A small sound classifier, trained from scratch.
Model: 4.73M parameters, log mel input, norm batchnorm, widths [192].
Rows from block 15, named by matrix and row number. Rows with one number belong to one channel. Each number is 500 + 50 x the weight over its row's rms, rounded and kept within 0 to 999. All counts start at 0. Numbers have three digits each. After the name is the row's rms in percent of the matrix's.
# filt: filter width-3 conv (model.blocks.15.filt.weight, 192x192x3), inputs 64-127, a 3 kernel for each
# gate: gate width-3 conv (model.blocks.15.gate.weight, 192x192x3), inputs 64-127, a 3 kernel for each
filt.143 097:476527464469457491553587515489431507580539511469494538561448517535500564514545516504536503471470505487490568509505602503513539506420428372499472471570454489495421553455487497623542561416501541493456429436503518471564537443507502487481507497602570419486498523447561420453465540489544424502436421474526463545472550503451448521455462522549461456531535464487285512471536533448483405545562523573454522470437516451420539416571422406518515490486586541451489483379467571535494474680453466499481520536538524497472462569548517454572542445454515529452538577496408527550626464501566434451
gate.143 104:532464450443479449493571553430511432508552472520519560515467483506462532519526505495517528529474548506368618517580510477521460509550514559458488418460561468552488448462520485602421642445470545508479487599526511389497431532510542453560524524502544394536488469493453402478454406478403440557420483577476451398434450448451468476492513521597510521468513564457375559524518527511404428664611537548490498614462470561481532474578562508572489465478564453498467525561500515534495511509491528438517546489477442484461498504611534554470378501425450517457493496358434487498518495511507450502
filt.144 093:435550504474452492551477472463533420522525472529557398510491514485576556482422485517440560484554454464527558450519465568532445474523528514444558437427635413549533487551526516544581525531567448460470437493538508614353465522475524506462520481365424493529535496479481467504453552547474555556519488575367545515499523445519513422496532513462502530588523474507459570466529484509528558510586546530458558535466476586517498440541507527498585509472537529489529489453390462431590460445483522604498537550458476493548462460485579510511558598505595443470446380534490540531584445449493514501
gate.144 098:480539498456527403401527583465482488412550497580432556493488468549490456516501494437504554493512504455406492498560397543507534472443482519484449517393506513556601484467566380452526516569481451487545510475478531595478425512567507512418545560457553373539506571510432537474487531528504535496549535565500526446503396551530505405515523424483406414551470522445544420546505508495406495554407520533501560524555501476570513445489537484506468473585583492458519585552462461418426435542570495455449461535436436431511544461417546465421479494446546416568544413447530454549418394591525483487
filt.145 099:502479523541466541505462482485507500610589487456440500515475567600541449510507509469534542402446538536461502498453583535574449438432536482433458447393464481491463393539556485411529444464454440477462454520547522590419490430477510473527487513453473498592410579550521563426514550520492524519494386502534491463490465491523533542529460444563558550536508438476478571494484507477552422492447487571569522475603527551482575498524554492476522448475462496535484438493444626649528560521488514488488499450560501517483516465511524525524381440545554426465528486508396577480504628441498580528
gate.145 097:457518413515542530552447555466495389581492525452518494500659546505524436512560500412631540448445571472484533520693545568550469553549547472500514478495490502536563425473532578443520521622577474505431461470455451460458542461547539466572490498552547493543507539549511557476555500502445480584620509474500483570485558494480550467576466465448497543501504521479434554459491561516474481612455397500504526533491506520496518496546438503491542513514459571534627487436522516580449575533509519426470414517607516473452490447512550422553471418517499466502513487559533535530510481481572438406
filt.146 093:528516506544512445537523536516584614535464421508480490543499469501569527443589499499503546475431483532449453496466426561535520455534501542465507595596423470471494582611515456422516520505447426591485529401454490433478499405511433424501472572435468530533440534539507486555515454466524492507500456474539477587443565505556582537487478539436538464550485442492413440543569496510428545545539481470487594496523479536536459433577513421501505452433483556578462377523507379473482540575375457524468544608483470483585478543453409514506527473501510464537422518524502466542535468461478522430
gate.146 095:505463572501450502522447495503380544528472606516539442515510555500449475509510423519555428461432509512575528448536566534484564488461568442557462529549425515511490527455444435466500445459509410575491513397466458506472563621384389553408450469461549471457505502479424518491550496392538444506479510537489512558542633528531500547507705492576560538533546497514553470562421499425500493507485566469524458567507567551493527524516548498488549523454471527461440505588444502546498596497467592556462479452419469520548611509543467557405512534462435525555504528550444529474412476446548538505
filt.147 104:534432519494475482477509528545489581443521508504590535425547491504493527502473495544419531443559504423538506540444543489395526428452576502537438512442480518470410493426454538472375481474498577531467547518555552597598452548568475470554593459514537514494547527481417500509494471551404608522477539488445537527526398456653520535510462544356462469381516614479521437508504540441533531600460600449490445485554514587525468550550503456529517368513493557554509476516580528521549503476518490466527525399510540490572576395479507518447546494467533630592465456487483467531472559446575539536
gate.147 097:420504493481523451521448435494422522476475514440484468454570597543589546511485551519500571507444506525502572459507483495494583546480571483426395509511464496433549524516417523470466409472538526443546552436455570501502443557548588514509451474491496472565498444498452421523462508423479483515567482562464452455400554498458542521416499516557459470506575668482522494499498540367545505560530488591499531556444563462435508525498498573455507495583547592483570488571469495480573497449541398620602514486521502570518378501546491424451564506611607531437517535582444473436494521492531547515
filt.148 106:404529542445585480476496501546437462634441529549524446544514422476520580441488516431471472489482562453496497517493483588542524481505466530434516518554448532524464523474474491506517461510546444488506454444452514574408516410502465582455515486401443503563455590514484459484508582628485536504504489539447498490523516476571472553523499482497606458521459508491473520602424387489473584460501554476509550490456450471554482405496542486438592474389570446495506425562591484394491483424507526505353421525480559475543469468493504518515506557440389438624533436492471438499463592526536395476
gate.148 105:540468456524552525454459507501522536496480489517428506506482578482439460458503601458436555517521521541502478407532553545465591488580552574513426506524550517446500550524492525483545449572372450519464463559502518488507571543450497548620487477470541531490502480551527450601496467541585427462457479524523460420466596534583465406506425549463493464421560517514483506416476409632424551507547520475569454498400608548457422518501479553477458583534452566370533596454420426490511474583539495512534529556499509522532465460504434506483525528437536496509506564498528445555437430514508518470
filt.149 100:535595486514490467491586515441515488515432519535495459500519505554563524510566469434536569490514521451495515462492580543493563574464526555451463448563478413536489531522469480496476506372531496529540471503479430509434511454509466555527431503482430576524497528454565464504501534545437569533515506514615539480518363502449522484470527451532466476528567436437602527472540501501615463400363530408563464418568529480541499421461526474443458497516548586448385489404466449515565447444449503468497539572457600505555481495433466529592532496429532568542486512406553518577436499559545512354
gate.149 101:472521482569516503530563578538593417458486518572549465475533493556521468478464456473525501443544496453525537459455605497510430512528513567453474450423479521486501516579498530458497589616468511487491517528476513473514454508582509537500574489426537506602491533479545434517555494471419528488512538511550581537466575640483498466564506417524524523531537481486577533527496481546507490573474562543521466542521459422530571516400542395569498488466573431529554481423499515482579440508493512448417545456488566529581452482528499495420484477482489518433458482492474487541553384488538501495
filt.150 102:516436500587418471478548591495513538512494492449520543482374454460512517532436492555518564608550438481531521514516453532478513522533526485539464561611526518557499538556467572547486533522485527502501510492484569462492443535542495485452410474490520491425420485519556516573424400453532509445463508578483516475481561650529532457464488534549446554602558429530503506473581448509580469489550438563534434461422513478423437513655456531449415433466435450469486559472523450494496467479491558525440451563504460446520479548500492501492545518431553482542531427454551493514547512574449435533
gate.150 097:544478447426513429582553528505483472600482539499451463445477449491529498485563411569551538452485521593455461487534563473496563507485490541515433551517549421456489508555417532510552506547506447594518583527512423565540555437541535532504500579482461529545560522550438451428494499583461540613458494519569511488472597451420513499551552513598495498445520475571435482480539501597473457535517420486496482401452584516515546459447420434514477427641455476512465487461558487529457483497440548428530418507465537462423436437551439445543401487592494481519495525533522584414449464524508440437
filt.151 097:445453594470550525524542514434516495465415537472499503415481422543503514463444559406437431487533556464482533521558444463534561474468430565554473511508599514471618471489603531528471594491446554498555533525550411512439476570467566521642569464450506581562571506453563418574357499532504528559430486526482442481483456501508477536510527459451457578580490428555529449502437459444442421528546534482526435536473464478457395523490474575516449540518527435459526492483523478454443427442467500493476519550447481502435407514504471543500507564521526472398631554416506476543522469545482454491
gate.151 101:517563518356513491424522456448463483506521469504552412611431445520494488481444476444548486530560505464639605471408508451492478509582576522460419479502513463470546484485502496498388562551568408570553504509483534474456493474522397524522510535464621474481569463504478495551465565556495569493517440568501511443514490465424508527549482480500453533505482501447564487517539403578470534473523476618422575504607447533517458417472478658585485426475615448511422513550508475360451469502573508478577487509494479506477500532491447542502459499457448528645425530504533542514473529519450543516
filt.152 104:443457590397486548589453586490509553549559474498500539595577442507467518490552505467529557531397428489481429626486496441482591607479541520481524544436518565500475619560485531400486482492551427520517581439440469452541556477513499510444515383522579506423473489488508490525492536522537488444568591553520545551565447465529424516542489524506505502472406402502486548525514394516504459529506488420513573434474529539513461517548456477561470479546556477406510484504523507418579562519425517504556511485532527487482600434523532602499516567590449533466496493523489434538565470436476458568
gate.152 105:498430499442471483489523570545501430476389398526578428533490484456552551466536592424483458495386531654459568417517527535601418530508499457521493489493432507452464433452450438461522497501506498525510401537421451468441434550466456545471461464517541424487586498459585525518478545563484528499501437521494461524430443468503515559436496496482478548562508567469477494566455484518442509482495458582439500494446481552483524433505467514474512577488477536531525495435599510457509576496489489451517551470465560529491501595406479533591542427513536476530479471541487542523481536453569570536
filt.153 097:423470521393469507508462401509526442528521476548516545442656552501518503597525492501478548469480536463463569462550359488430500459463557447450502462530479434513530441511514450410566515484608540487452513455454499454489438498555430458550498461483541459499505485499489519553447468625387389442442512547558544533444482541554521517487439473489500555541560437564447495514535517537534393530488444604456389494443531469565529513508545409517448433548447547441516462558567493553524485533511460569573533501529484541546505524440546600421484511490492512539443491497469566403456546510474514520
gate.153 106:490501519481590529461535452506530563553490630489491442439518621535485530482533478634511470506596561500496508342495519607532538520493433595517492441544441466545504514444559453524498473502502476595519491492511455468516409520482499468491481408390507487433599571486469501573437545533652549512406527557540474543508537522535502565513544510581542519418459516529547452534439516574510395490527499457547458546434544499504499455550535585583516513524607492474425506490455498553461490435470517561521543444456482421445559508468520393515539430483455435444496464528585540484552535583455425495
filt.154 100:444459574557557455529523472481432501481520424457565465480549542509494528551458483477546562512495531415478533493526499487465498455514529509494476528602450483484594550450467494467467615473525493450533433556500465544524442604454548501498436575501484440496481519519387477530423562490483564502439427568436519519510513526434485500560440464485426482560565495441571464564583520524525447582445485553528470523445487495543466449541500608543537547487513527458554554371494546515533562477584534421501558517628509452497490464540472574442559468469442508497665479438478548445442507499615449541
gate.154 099:582481494527490518514438546546558436505572498482492467605487456465512453505522518540511451489433569497558472552448522549478462531472473438498545530594442467479456518516364359391558508452529499532460517473471540492417511419556480522551460615485559445525554487469527491453491503580498438451493501545461497568489500403434500463504469498516528486496365505539546452458509476534460549553450534584541468468595510519475528478526473532386614532496534607491518583536488509537528576601601459490405532468512518513531510502522443477418565563440417495520453570472559450529522605458379543458
filt.155 105:454517479542475552490436549451457595518481560485469513511544566427508493462501436521449514523444488496574486475441521577543409503474512554519471486513507515509393464468551518494465416535493510534447531496575511483520500508539451468605516514465456452557451484542500526595461498435533505538488461485474430557447556553535455517508419460467591502612553555504418485510471471467546604528374447508471518521532465455470643481535509486497494500393548488559403463488560462502534451609463435467566464517508539489534474529560562503523486531503428556547387506548424505525562517549442546492
gate.155 099:487452417497502466453485588403440547507496556525416546605484506465502444514495484478587507481576430464578514491545540515459445510545412484462498419517510456486514496419446538474485410454420515446558478503504452488596572582438448539578515458508483550441494555512474513614398421500463522516441418427459455512438547549498544522576503416444580513463573442539477499507514490501443488444506513504450460456496578521546514584455500438520473433564450544484575442458479397505616549574438387490494432477444459517444454417533487570502485537537475470467488475512473580400459519415440526470
filt.156 100:451466460480406400592471481456458461518479566495511469539486497519560469535539461494450572609493495439563505512575429442486465438511508420516441494373516416445460539515554634500489460586477551537475465592442566557484421633499436504508492494456503404460428501475411519497539524471449521445405538534488480549469453624473513490502519540548539435484498492526478488506432561504503525514476548479637469495458457508490496556452464473512510399412449549487492463426481509536519446572511546505430426569468490541556474503454495567512443534479537626450491493499525400478457575441508501500
gate.156 098:527549524501491475517495464485454511517480496435417464559501561488521525569447544515543496555478487463530423549458588466604516431534550503422535431519399504549500421427522484459448472527491537415479467562515453617491471513629501478495528559449523427534480552549570492491540485438420466568414470462545466362421507526505517495551515454480581477464393464373524521526472574494536410427492572423572532561564446542532566555584501482488546443408488539495590549487423558502453482500510494615433540449470447499536475490418519450474469514544459513583552507484397533494411542441532524410
filt.157 107:493479567536609472467448471442539575476530489426553500466499476527505472497558531414463486496501461478553506469600441526567423422505642470593488436480544478489507448622512512505467501516529401440547476504451550526497583580479417536509513471492492520573516429444434488511443504459599480530511536444541518540545483511449494483480412525402494496530459434492476454523585349483492503533548440508463465377612469545554530569533513541506429510359547508489507502453581526520415538516452486446508469502619467482425571486531476478540512461464501456510487525526511525461493502541513568522
gate.157 106:513468493454595461530517491428601488580579490427452562445566503482455513467544557578491495523465470444491453524524549496492445379482464397589584476494545572489445467500537466515417432582515500442505553546582524502532513533552509479552445443532454609498573522483597566500523473576492483484557520477466517461579377474430486487543504487467524400484523508521529515531561368510559479576495436471416504531455468409573527513495561474508589461476626601579387505525589506575478588438455512427493500448469523559506439508500485492522534486468502400546493468545590489451545510599517448509
filt.158 098:441328563556499494439428543506423492524517516555404492544540395465570560523479569527395429461484485493345543487426517464453570472507472503437539542444556470391578438521407489492555497514415470444492492504541488481514474487492468490457575462466531500526543492476451460447479527503493502480486502490410490492535560468511473610492460463469574516530491429494497548447494467570463436406541519495536484538450570577460399465510587474539478474544503360594526524415594528487458517478541494498409533538445486499506517473443558494520521487502451466579583472510538464516436503493511556494
gate.158 095:509487527555498439437550520534524522392575516509523471464591422511495515541523486497464607436585553402521542520539471537479548515490466474530465552587470431521469492568542495446503522456480582424520508548513489524507543451420435550524497477501547488453472512480428556519529463461483494456531448472441503619491569455541506491514499540567462576452431465490495564405476525458551435497527524564513461385571535430461492547593472490518521529461442557484493525493530453547506525471464429512507434543478476447493391447530493560529492521496392519395463483546431514457474417510511499501
filt.159 105:516457470514535511501407533489485517594536386595470396395417588525521559443547490515605471444446538555489539507540540542456491552401563501471465503519492484510429461551520483542528576506525524453529554556462355483588443455525493529510548531440474515562487440503533516556543423499507482459516486498528503495479501473434526479496448550503505405523549474452493494397504594520473512480500535581494589419534532520414440491399519526537559560387464500562453493519514488505506611533528564453475562529472614545497512488520545393504524588429454545472555498506520498542500481514538549417
gate.159 102:418447520463476535523492522473446500538574514535530509593479467548563477488577337462494503472398496549511494508524461438545477466402575545478487531435448559521360497533520520498434529589548506546430466573505503517500561478511523523576520523593486570511502463443451461454531528495550483457518526412519474533511558404472433451575519489472488414516423586495430475456438490507487492452461530467447557582468537570566428524473538430555562461504493495576512525524478573542549481511446448513590534522570551498468510479519493507504543559390428505398549515463531451498466525537510455482
filt.160 098:396498559479566521441425490498457577506559551524443500524550467599593468486524537453386538401504590468573474396525493564428474461516462574461500498417518491452587513460533516464626481570440592447485496579493567359452546450444501489463476497708588520525534576392496436457452503475463512501469501537551568493402547451506514392515516430529506495590523497530361475485457543547469488475493500455565530455483536426461535452373496457432559421494413485489552464471479580488528568485547429420581450507558505611406511543527494464466451575567531529384528526505532535582499507536577515481
gate.160 095:523417489606542558379494539508576488446442467494416553481514510529440574535508435585508630535528530467534478410481594467475520522503498486502455576453481546559491553483440415536524476528547481450461532478521605531577464444446415579560452499508420532546460460486431487513503410476516513573577502558563445461446509589498462407538539539622395464532573428446433468457530442457551536471514573475437472582418524517464453433542517499498402573464498586549449638488538474481434512502515523483446473448486445378529485525467544527532522458540416482547472505550465436467373556489547432503
filt.161 096:527531493462511411458458458487566427556441516468487545477555475494415431552595434423545547529439494462485503593438513591530438542396463426509479474504465373499581587529431392521555536478504499523472454552519531598453478519508447465540526516482549460484452500450520446523522526451458520574563518443535450442542418462495320486473530473455382617582505414561496456509496564479448593514486474456484526432540400572453534542525563604427451495426580509388585454559479439515547622514439443504487502508547450483478530456572512501492526532503478523485579515488482453484530559468439566546
gate.161 104:559407509511500413495622478489488493452554583511424454579543554436512541577556497482636438510556466511499577491533419504409617466576431523573508524546468473386554478540591514540587534431609558530536466536433537420435501559407465481501440650432489519581410499527522511457538512444650521541533540538528549582528506513519556569550529537461466577434453571510501430483562523615466465501523533460642548538546542541367479550513555532498550576442411509556539453554488530582452502532509519580515472436442436501455486472529487489479434525525515461483565497440485454480442546527486471433
filt.162 103:408569588568555435504460416522451607523502474516413597512528439458593502548516430557523545495470486574534625423430542467544490554518519557543493436511442535503511534649510573543490523518430474517539475513407493461583590466521505537443444581520504533516476538450530475432584483467488531513500500511552397506501534497409552488517437502466450538573525471564559481584481480525460502481489503479476466519475520533595439542562479458569512566536481493478482454414520556405421569453429482477514496503516650472429476475533393556571513526487464496536470488522609451512532519537547502494
gate.162 089:516432556417534539508544482495508567545497530395525550443510566553446522431490469530596501471473565559480508627459517501511497431423546493516455516406539390593535537472430434461517489440528482505464493479470546501574513460460537487425514588433435555570484568642531470457451458452505484626489482544479528477532489551474458472476507519490496536433461538479496564494363546455510423428480444508517528494510546496502445522499407526468540561537488511510493526592484458443574534498494600471427570525556443481523419507497378422466529514397467501501494461496516518515415539435548499562
filt.163 099:484475432456518562516558525500557480604432453482497557476528519429572558462518514548521577587446489441510455572424546458461539501567500505494422540533448527468521476508494453539604458433592561601539464491573572434429538479401492460493467532509558381481432450506516466542433435539527445479506552571494508479494577486519508560499430503471537514429557460414480492635526418529397504438561497484508525503532586523460536500409521491451469576508586494501472499500568413493416484435531488457555528480505548503488459612498515515403496554414526520441499498451472458503522486507552406574
gate.163 102:507479479544476419491513533502561406481583484534562532616592581468394508441519453497491481547491415480532457453456505426475486567428478502473427552491589550540517489528708482491431457484522484405485539528530444478400502455393456543458438479577517455472541504501488471467471464456561423516540535497539541504576525525484505459538571508519459493466530431482443497464473496572534449549501497603434526440466567527556581461568560432565489515479483444487414547477492541381527514464454518519516510574477548497488568507515439559528442557461495522490519515512486445483474526548460444468
filt.164 104:479531559502478447435443520539447585470467583595541421483507534528512483550491469475495441466439514462475483571517412415432514604451550529475457430580475530413460595454516516482474452516631546491454530499504527450510462530499391561519478514461516445480448506584553510586493445505447527607524479515543413448408522516543493511478503405539487507468487532349484467509447526588400451491389433503469434557427569543476475484544522549522446534452501383516508509429550491474536548504524543455560517526519412466498555486360465520534543499427510541455503538508520540477467460505546489464
gate.164 115:439446515458539559436575591494494482513482388464390547511512527522457542499489519597522453507495501574523446497508586460485408477524527480464479507506552530429494504460486538418528537501500475465480574507345634421454462448506421537538543463503615493500564527502512526524513426509522520471534487512544553431475433554591450451557514603492578551545459300506419570559520481546525643549510519458397490511507521480503457493506533561423476469449533513550506544464594503438443460526510487476504437533505491467500542543523501465528514518437528459454522466539442534558477544475520477471
filt.165 102:478476567502411470456505487542575509524495587478471495524523612466456473561463578551395482559504553562481519481391542484463546555499485547513482431563533503441524423496521509424439549395569545561434459550526431530427469422503492421521455448573453555472483456535492514465448512512531497485543523535426487481516550537523482505590562466400488543454560510572488573515490460501467596453543515500472474512567365579461518533509501516523499443456411559521504617513490559514489572557487530540503531504550497565463449516570488536392498413513520502519425541613477385552596534460486535510
gate.165 098:494483465437609551521455488455575544516576557516536570506532521484496497467548513487457543444520520417651466468587451479499477545602511476537533545480529580455512424593522401484561484494572535554413479606468512526544499495556415616502595421564584555521472556504516555512518543431489488571572477467539352500539548495506421526456473413451482483471473549569463453605566496495545510557548516481494458518469532498425421497507505544574496537476532544404508489464564501438435440466459526441551495514442541465477552485507450527433518472527479559475507502470531542553444516524548539495
filt.166 102:487510569536480515504472468429460533575477568569416517499476525541442551502515454443487523472543556460505470443455451492559478588531437462435531538445514508444527421572402558370488453576442427483495484392515463515501489540536534469551533578455599432528473530531425569453520477545541475567439538464419462460413497584426595558582485474511547598460385452491511584548549534474616506550432471566555538507567511473614545456459402529572482585496489531429439550456465447477562506496496460587482452426464537438419536579499542547520561549542500420489467507531503422492558412540597502459
gate.166 103:507534469463417460500503499541536555479514531468595524462496515421512524372572504489494499433469527450559440627477473457536500479497465500551594512466497499392537509460505591413497534470511544550511454442469528578435532542488500518482541463520552483530531501510390488457483512470475528542505560518494424508429629550524497489554442448533534462425365466525517500466457462511616482496589524479491459615484473522490560436487506371510522540522511515457537449513449348403514459541481427464524535448528425489502425467495505465519492531576464540536472487520499445535508491559520464497
filt.167 106:540435575390674536530528453499527477494558483493476505458616552445566403465496449488509507521476500476418514622450546528440457510561464547487525545521435508502469478561457432483527433469625553458477564542562480520561426546461465507595551478456522504390462531480635538483553532480530413590495475604471513405392570547541563379578413477399563522545448532485526529468600545458541551448446551495527537413619530529479549451549483487572582508541474556526469519540434445477446361463500504545449562452459496489484473430564578487437571490429461507446569541465542585547510532553475529552
gate.167 093:477465465430492522493494467532479454480576523373508555404462523474479447546440518440406531539545507537483574448480509653458459563473466441598478484475535526526534423524509515517461531476434436533570450498486538479444501453452482486437458461554485555521421537634487531496432538409535421545537446550543546412489436465494475512543532556559450461510469446532385607494488535561492443505495486325414535528472539478548471481531452450532520474538501468429469466502419490430470529509377433514526464512431512497432449537575414314464526546439574489490469476570455475581507502506471521469
filt.168 093:500349456367514486529452454505415572554403525419505492520532563462462469524464490510537431439524508488424553518534467503488538443524556570504471513456506412453422461513522484494440525512560434505540513526425505502541545468495481532478436478465543543515447593476455496593536495507457500570473584519445545525493437494453529479546458477510499531471383467551429448503487496452535501521556490439474492430499550443459355571535544472420483489521451478427447456442500435409480505483509424524547462542515489488442474555411630523518501480468530467494443548506492474513530507565555514403
gate.168 085:478441475455403468508462452502500446471540510444587486558428519487586460473531489458500503446428541443496535495529572578582535464479510486578441478480441446546497484595480517471462565534606519488465481453440481534569539444489508524490490456491436494449472460564410491536434581453491453480432554375474481533491497565471575508558426571565488542484592614526472364548607469565557515497512529458462423572454501581521502508581522472545584580494534574481517458416488531582529508531542473537488594563467397515538495418499476524435485476421459582536533508451455570457448571515543462556
filt.169 100:446543471577566458391559612403466578547479509490541440434432544528503470550546352498484494536463436500541430438458595369487559462474458474467430465529487545501523438498518490434546535444454503419452500461611586494541557397537542565462560463462495511488474513516455383454522421534554501435454566382551494503524428495449522508552389474538542557526503506466496510548478415527493514422437538425530452547434487548411388498562449555446554506560410449549481547511529537485510523415575439466504466534480398583551620471514584447475488443532559510461500467574509581490478524497429459436
gate.169 112:508485521414443439515556498498558526522540399500550511552535391468515520517526501453521485427449598524542560477545452512475497528499497491510438516384528451474520518491490510512448533464480521491464451504505447596473506583460513577511517507570557420475546448568612492529508512500529530513567519523468491521435489514529533474422595496492487541494487501603487434522497556411520506486553458485528434530513489570446588505500551520375500498470617479448498468558507521438493488488578491548530628543428572597482520578436503476462509474540526431423431453502416537494474546465648575497
filt.170 103:578484508497500455533455442564540460539526477484528503415483519536485480546453509507525462440498460406475501466489561513497543444544493519496473478536493533442616563548425497506439449593455491465523418554473498458496505508488484602533586563551461474537507441487509529448495475523536486533491476525511430505525513488568495539511479540527466480475476464499466573539496511445541430480563437492502428621506468627542501484537462386524562486461478432505561570417550524527545395556536454549502475481457457453528471467553397514527395519496554544536478434430407524485366575520530448571
gate.170 105:467545544478505434478545538490516506519519487574538417468465539444527566459441519464557518523597491442506444516500467541433473538451486487442563420474416464507427485377569538579492559543558453464480457545468501538556472483583401502468456477574498514528537466482514515439472548501537483521456456448513457474549524494459541543432476528427535517476502441533424478476476483488446506463484513447500515484504462559521513378548494489442609528577524447604405380473476549430510446444612524443526467445589484441460422528459546442507512349393542520400481572491633567470522456523490564565
filt.171 102:511489530670480385481486531379526510532574494524486508551456474537471532555451535565483475500554529473483554473550458471498498526545467506435498558456463456494533472505437476548540511454486487597462532508586529503497566493544517572502565568431453344546514440575518576527442480528510512402517577441417497555536627598426555517501550546639458463542464610523477467554542351530447526590418454492438532518473485392577460512537550536498489473502415533496562508389495397440585468503439458533512541566542485442491508496440479500524552571474485526509455493551449457545457520492476415553
gate.171 096:420512502544447486359508553490498552522485462489512656566481616552440614485554533644460387511487517482426548539518493487560492558529528470564460516463516577524486533396581513334443468538572555513544549458538465530523480454513510427441485495499577468542510421513461426503533487418553359590460383515597475483507457405429454600481462522398495435448500489536506477571557543506484457441561536556499448458509489480492525444509510525521539537486509401403489471486589516496414520446436599547504496416504430491486528522531474561499480505513384515448535538462458407519503567374600589551
filt.172 098:502485471470518431528539451463548517561424450488516491540488487460499509596454544551451522485544456516396507430625455473478443631487471475525530530565571575476488532501575553532540497483450612487454569585439523460435469504509466517455505514478429548424462514548472498502561567499521520516513451467477462530516549533487511559532463501573512541474525490498408624532378560507526464530428476531491527509506409463511537449516535455485498427442485510547454508551530567578525476487353537522551500551521441603530481592447579388536524566469497530520427489452470514570468489482473454485
gate.172 089:470490502514467564523530500468588465480531523502502482581476556443418530607488478509506575546538450534491561482513504446548484528597541413566475439533506483575451486547481517493505532401539486466466452515470465508484485397522543413415455562527472535485568535479484557537459537519458544482487563485452576407546503557467490571495360547490488582452573525459487469427466532564452467526487530424514480532456599482499592566580453551470530492413413574589467510454435597482461507529495504498565456482526511523541525510471445483505547478333481569497559508448521541511508609497569499496
filt.173 099:467581530529483475456467518506536455426447447520447555535502449465494597484453537417421525464482505599537514434515453503417495451510482540440543483486509493516554417542521519518455482497476547484515498498552498521514515557536521575526523545475503577499461541553537439418511508429517492512430544488475556487451455521471540528480544462610503411500515552524580461486481498527549543621580512592415431509507476532473491498508437561512437510476450522520527475475574470483418487558563486425552504414524577490421567499471584527487594541493427605510589447475454527506512480549605491448
gate.173 092:542505481426470445455449490508508533464490500430523551522516517531539531523454467493447593545497527506382487523506577524443491449551447501433442436424591602526516465444461457509380415494540559520542443474514476564474440469569420443406447496534507466511435433501565524495465546459456531572382568572502531480545570485461560509451479566416505476412562514489492526450532513475505401514352536440560565501534473584464580571445536451466537553554512432564510498549491453538518455415627451536489466547513497446506475640514495424460486515566456590447529478591481487600438409461512499438
filt.174 104:474407524449433532551396510501522568484521524519505462503504528493522518396571529513489542442409523401506542548506449516551384507556562477513523484484457480475605445434541483492534480519481512385464474476428404592447526496578450520436459515501493488541562551418504369471461435486407501476479462466415596521515499498543434533457565514530525476532471478505467583434525537528526447575410434460511508483462498578677439512598483435519408447530499510444582474581460444572598543530509514411538496629516516445487537414549546453463493448488465556508453465519568530494544538407475564547
gate.174 099:499442430559546530529464496575399431419520439459566415533429548495533457478424549539588501436468558444515502432499481498489557508487464468608512505492533494428495519534489499430522502450479455526457449526455554580516525530494473517587542496404463476493622540466472482544489491545493487525457610459516477575580462600511577442574567517430400482467456540420488443479534518540494455561528562532502505490564504497386553527487513434481578488517529474476562485490498403446446563462525549505452513564483411511528499400441492407571476516522482472465495533516532514501540501552460557508
filt.175 097:472560490515461451493559437436455531549368575506465499542369561510590523403534499372470558554541377532565551452561478410497557463478543450525448538543457480440515476445494583472493451594479412524550440542550500457498571440540535407522547556534525494511449536492546465484556489516572498468486467445524445417503514510446471518586488438492575489547477502515503495457505476481521502538432524522533467413484469466560533515452523466438478469461487503484517531368601502452446492406448607488481478603546493544539470498562549505499597484541420505590443541513457541504495480496491526471
gate.175 093:584482501445558506443469417421516503465562621499450471554487579549475509454508481387528595542508524517531471481471487582522581485502505542505448539520501390528472489513441463496521565409453431464423467442500501600436560473480565489489427574447511513608528548569376520547508494523497500493571564481525508508469399547428472529490484445554432492547467501487508454491565533474496499625468528533483563496439459524530471509530450533412506549448492545471531473397476579478613520529468510456486439398524500474466534523490596422389466483585520566464522664573566504511420505543522513572
filt.176 100:403532471407555575495560550507484464523504459528517568392507473454532487563463557534451439483477503439451562485521496543546417500559429495542578528528421576452484485442509582581479474519430604464451475470543533497430451555413461489542508423478600461493561438394541480521523508537519550494580405453521473438512535472512516539469466514458528524487511557455528460503426434477554441502488497486462440499479475543392495441447487487565461469523526547423529449548549531610529498451488536502527505507501524576506400500485554494442466539564514545530465519513481590440576490409552462447
gate.176 096:514488462517574446528537444537498419449517414487604501468484522587431492542631477447448425541547552512494472512513535484532449513477541407465474526500458459528470455513430549477415483577476535447545560425524520486489588461385441554542512476518479520486591591471470524394488593461501550549465499482433530563541504511441534405546524490554432540491438560527455575433479559459416554420477587549521513459550484516525559484458476471423519446518451531550489605562453384537594508516523476541448452529524415457517628452470480546469502470621485402503550469592434566517498558451518548480
filt.177 105:387449525556448558475439375433434554485523489469529465490496375534554393573462606469520513448499465474441579433452477579479508453533554505481476464504471479489494480549457532528466539401554457539480436481455560529669504422470547424457471434568543522508525467491458501471444549434526470513501521494489508419437441521542463527572468478499483501446585495409469485484566525443511518403577583552459469482510546561514492486560505373473534486496487563487462468374545563447387501490454466537586523543481446500526504459507570439524589487589596416548526493521472440497550502511396459475
gate.177 118:536529448505515482524514546526565516542500487524436628556518552553522449502471555504451498496539519524535519461571498465479464562525551445450533528491626534490498420538514411580516468540430450484560585532517507500416516561471484477568525493547542533486490480510575426446532494468467503510505508575515455586502501477509529503472529505548505485512532602534499541552553460575515422499531496443592489521430514525525521493565419535409529539483481431498494468460552502557538554555574491563440437393446561554482537523499454492352511591544459537456448552416465487448492518601537577513
filt.178 100:461591498552448424492518512488485456551501446492510565543531436445489520470551494498456609508553536550424476508504440444616437498494482464385634501529501606460424538524470483467490491499405514465484488441515577666469482541481583524537482524591400478569544499494546538570555510512549537473518511461486392480587498455516462520471469524503558482507467458447557407479555540454514575453433542534479417585649519439492520546489479465569532508504486559524495573554446553398454544451500498467526503418468595425470478441470564484490484524590461458512467526482528545383498495478526531456
gate.178 095:545494495386584370491497474514422498398439601408462426505508609563509490503539439553523436487506528531510601554568489449539481570488438471551531478473524452564537489382454466476384484519514513586521488519402530579524489459525616540625516445504543467513532619456472572535529505520489443594509533453515413567535499547504599456423592456427550561508551509441558499500415460478580419517471503428489520436516570515474536484600462447474521451506442518484530520509552505419496549557504588411508459520506459492601490510557473511456503468385517467401502476552427566516497549480511574452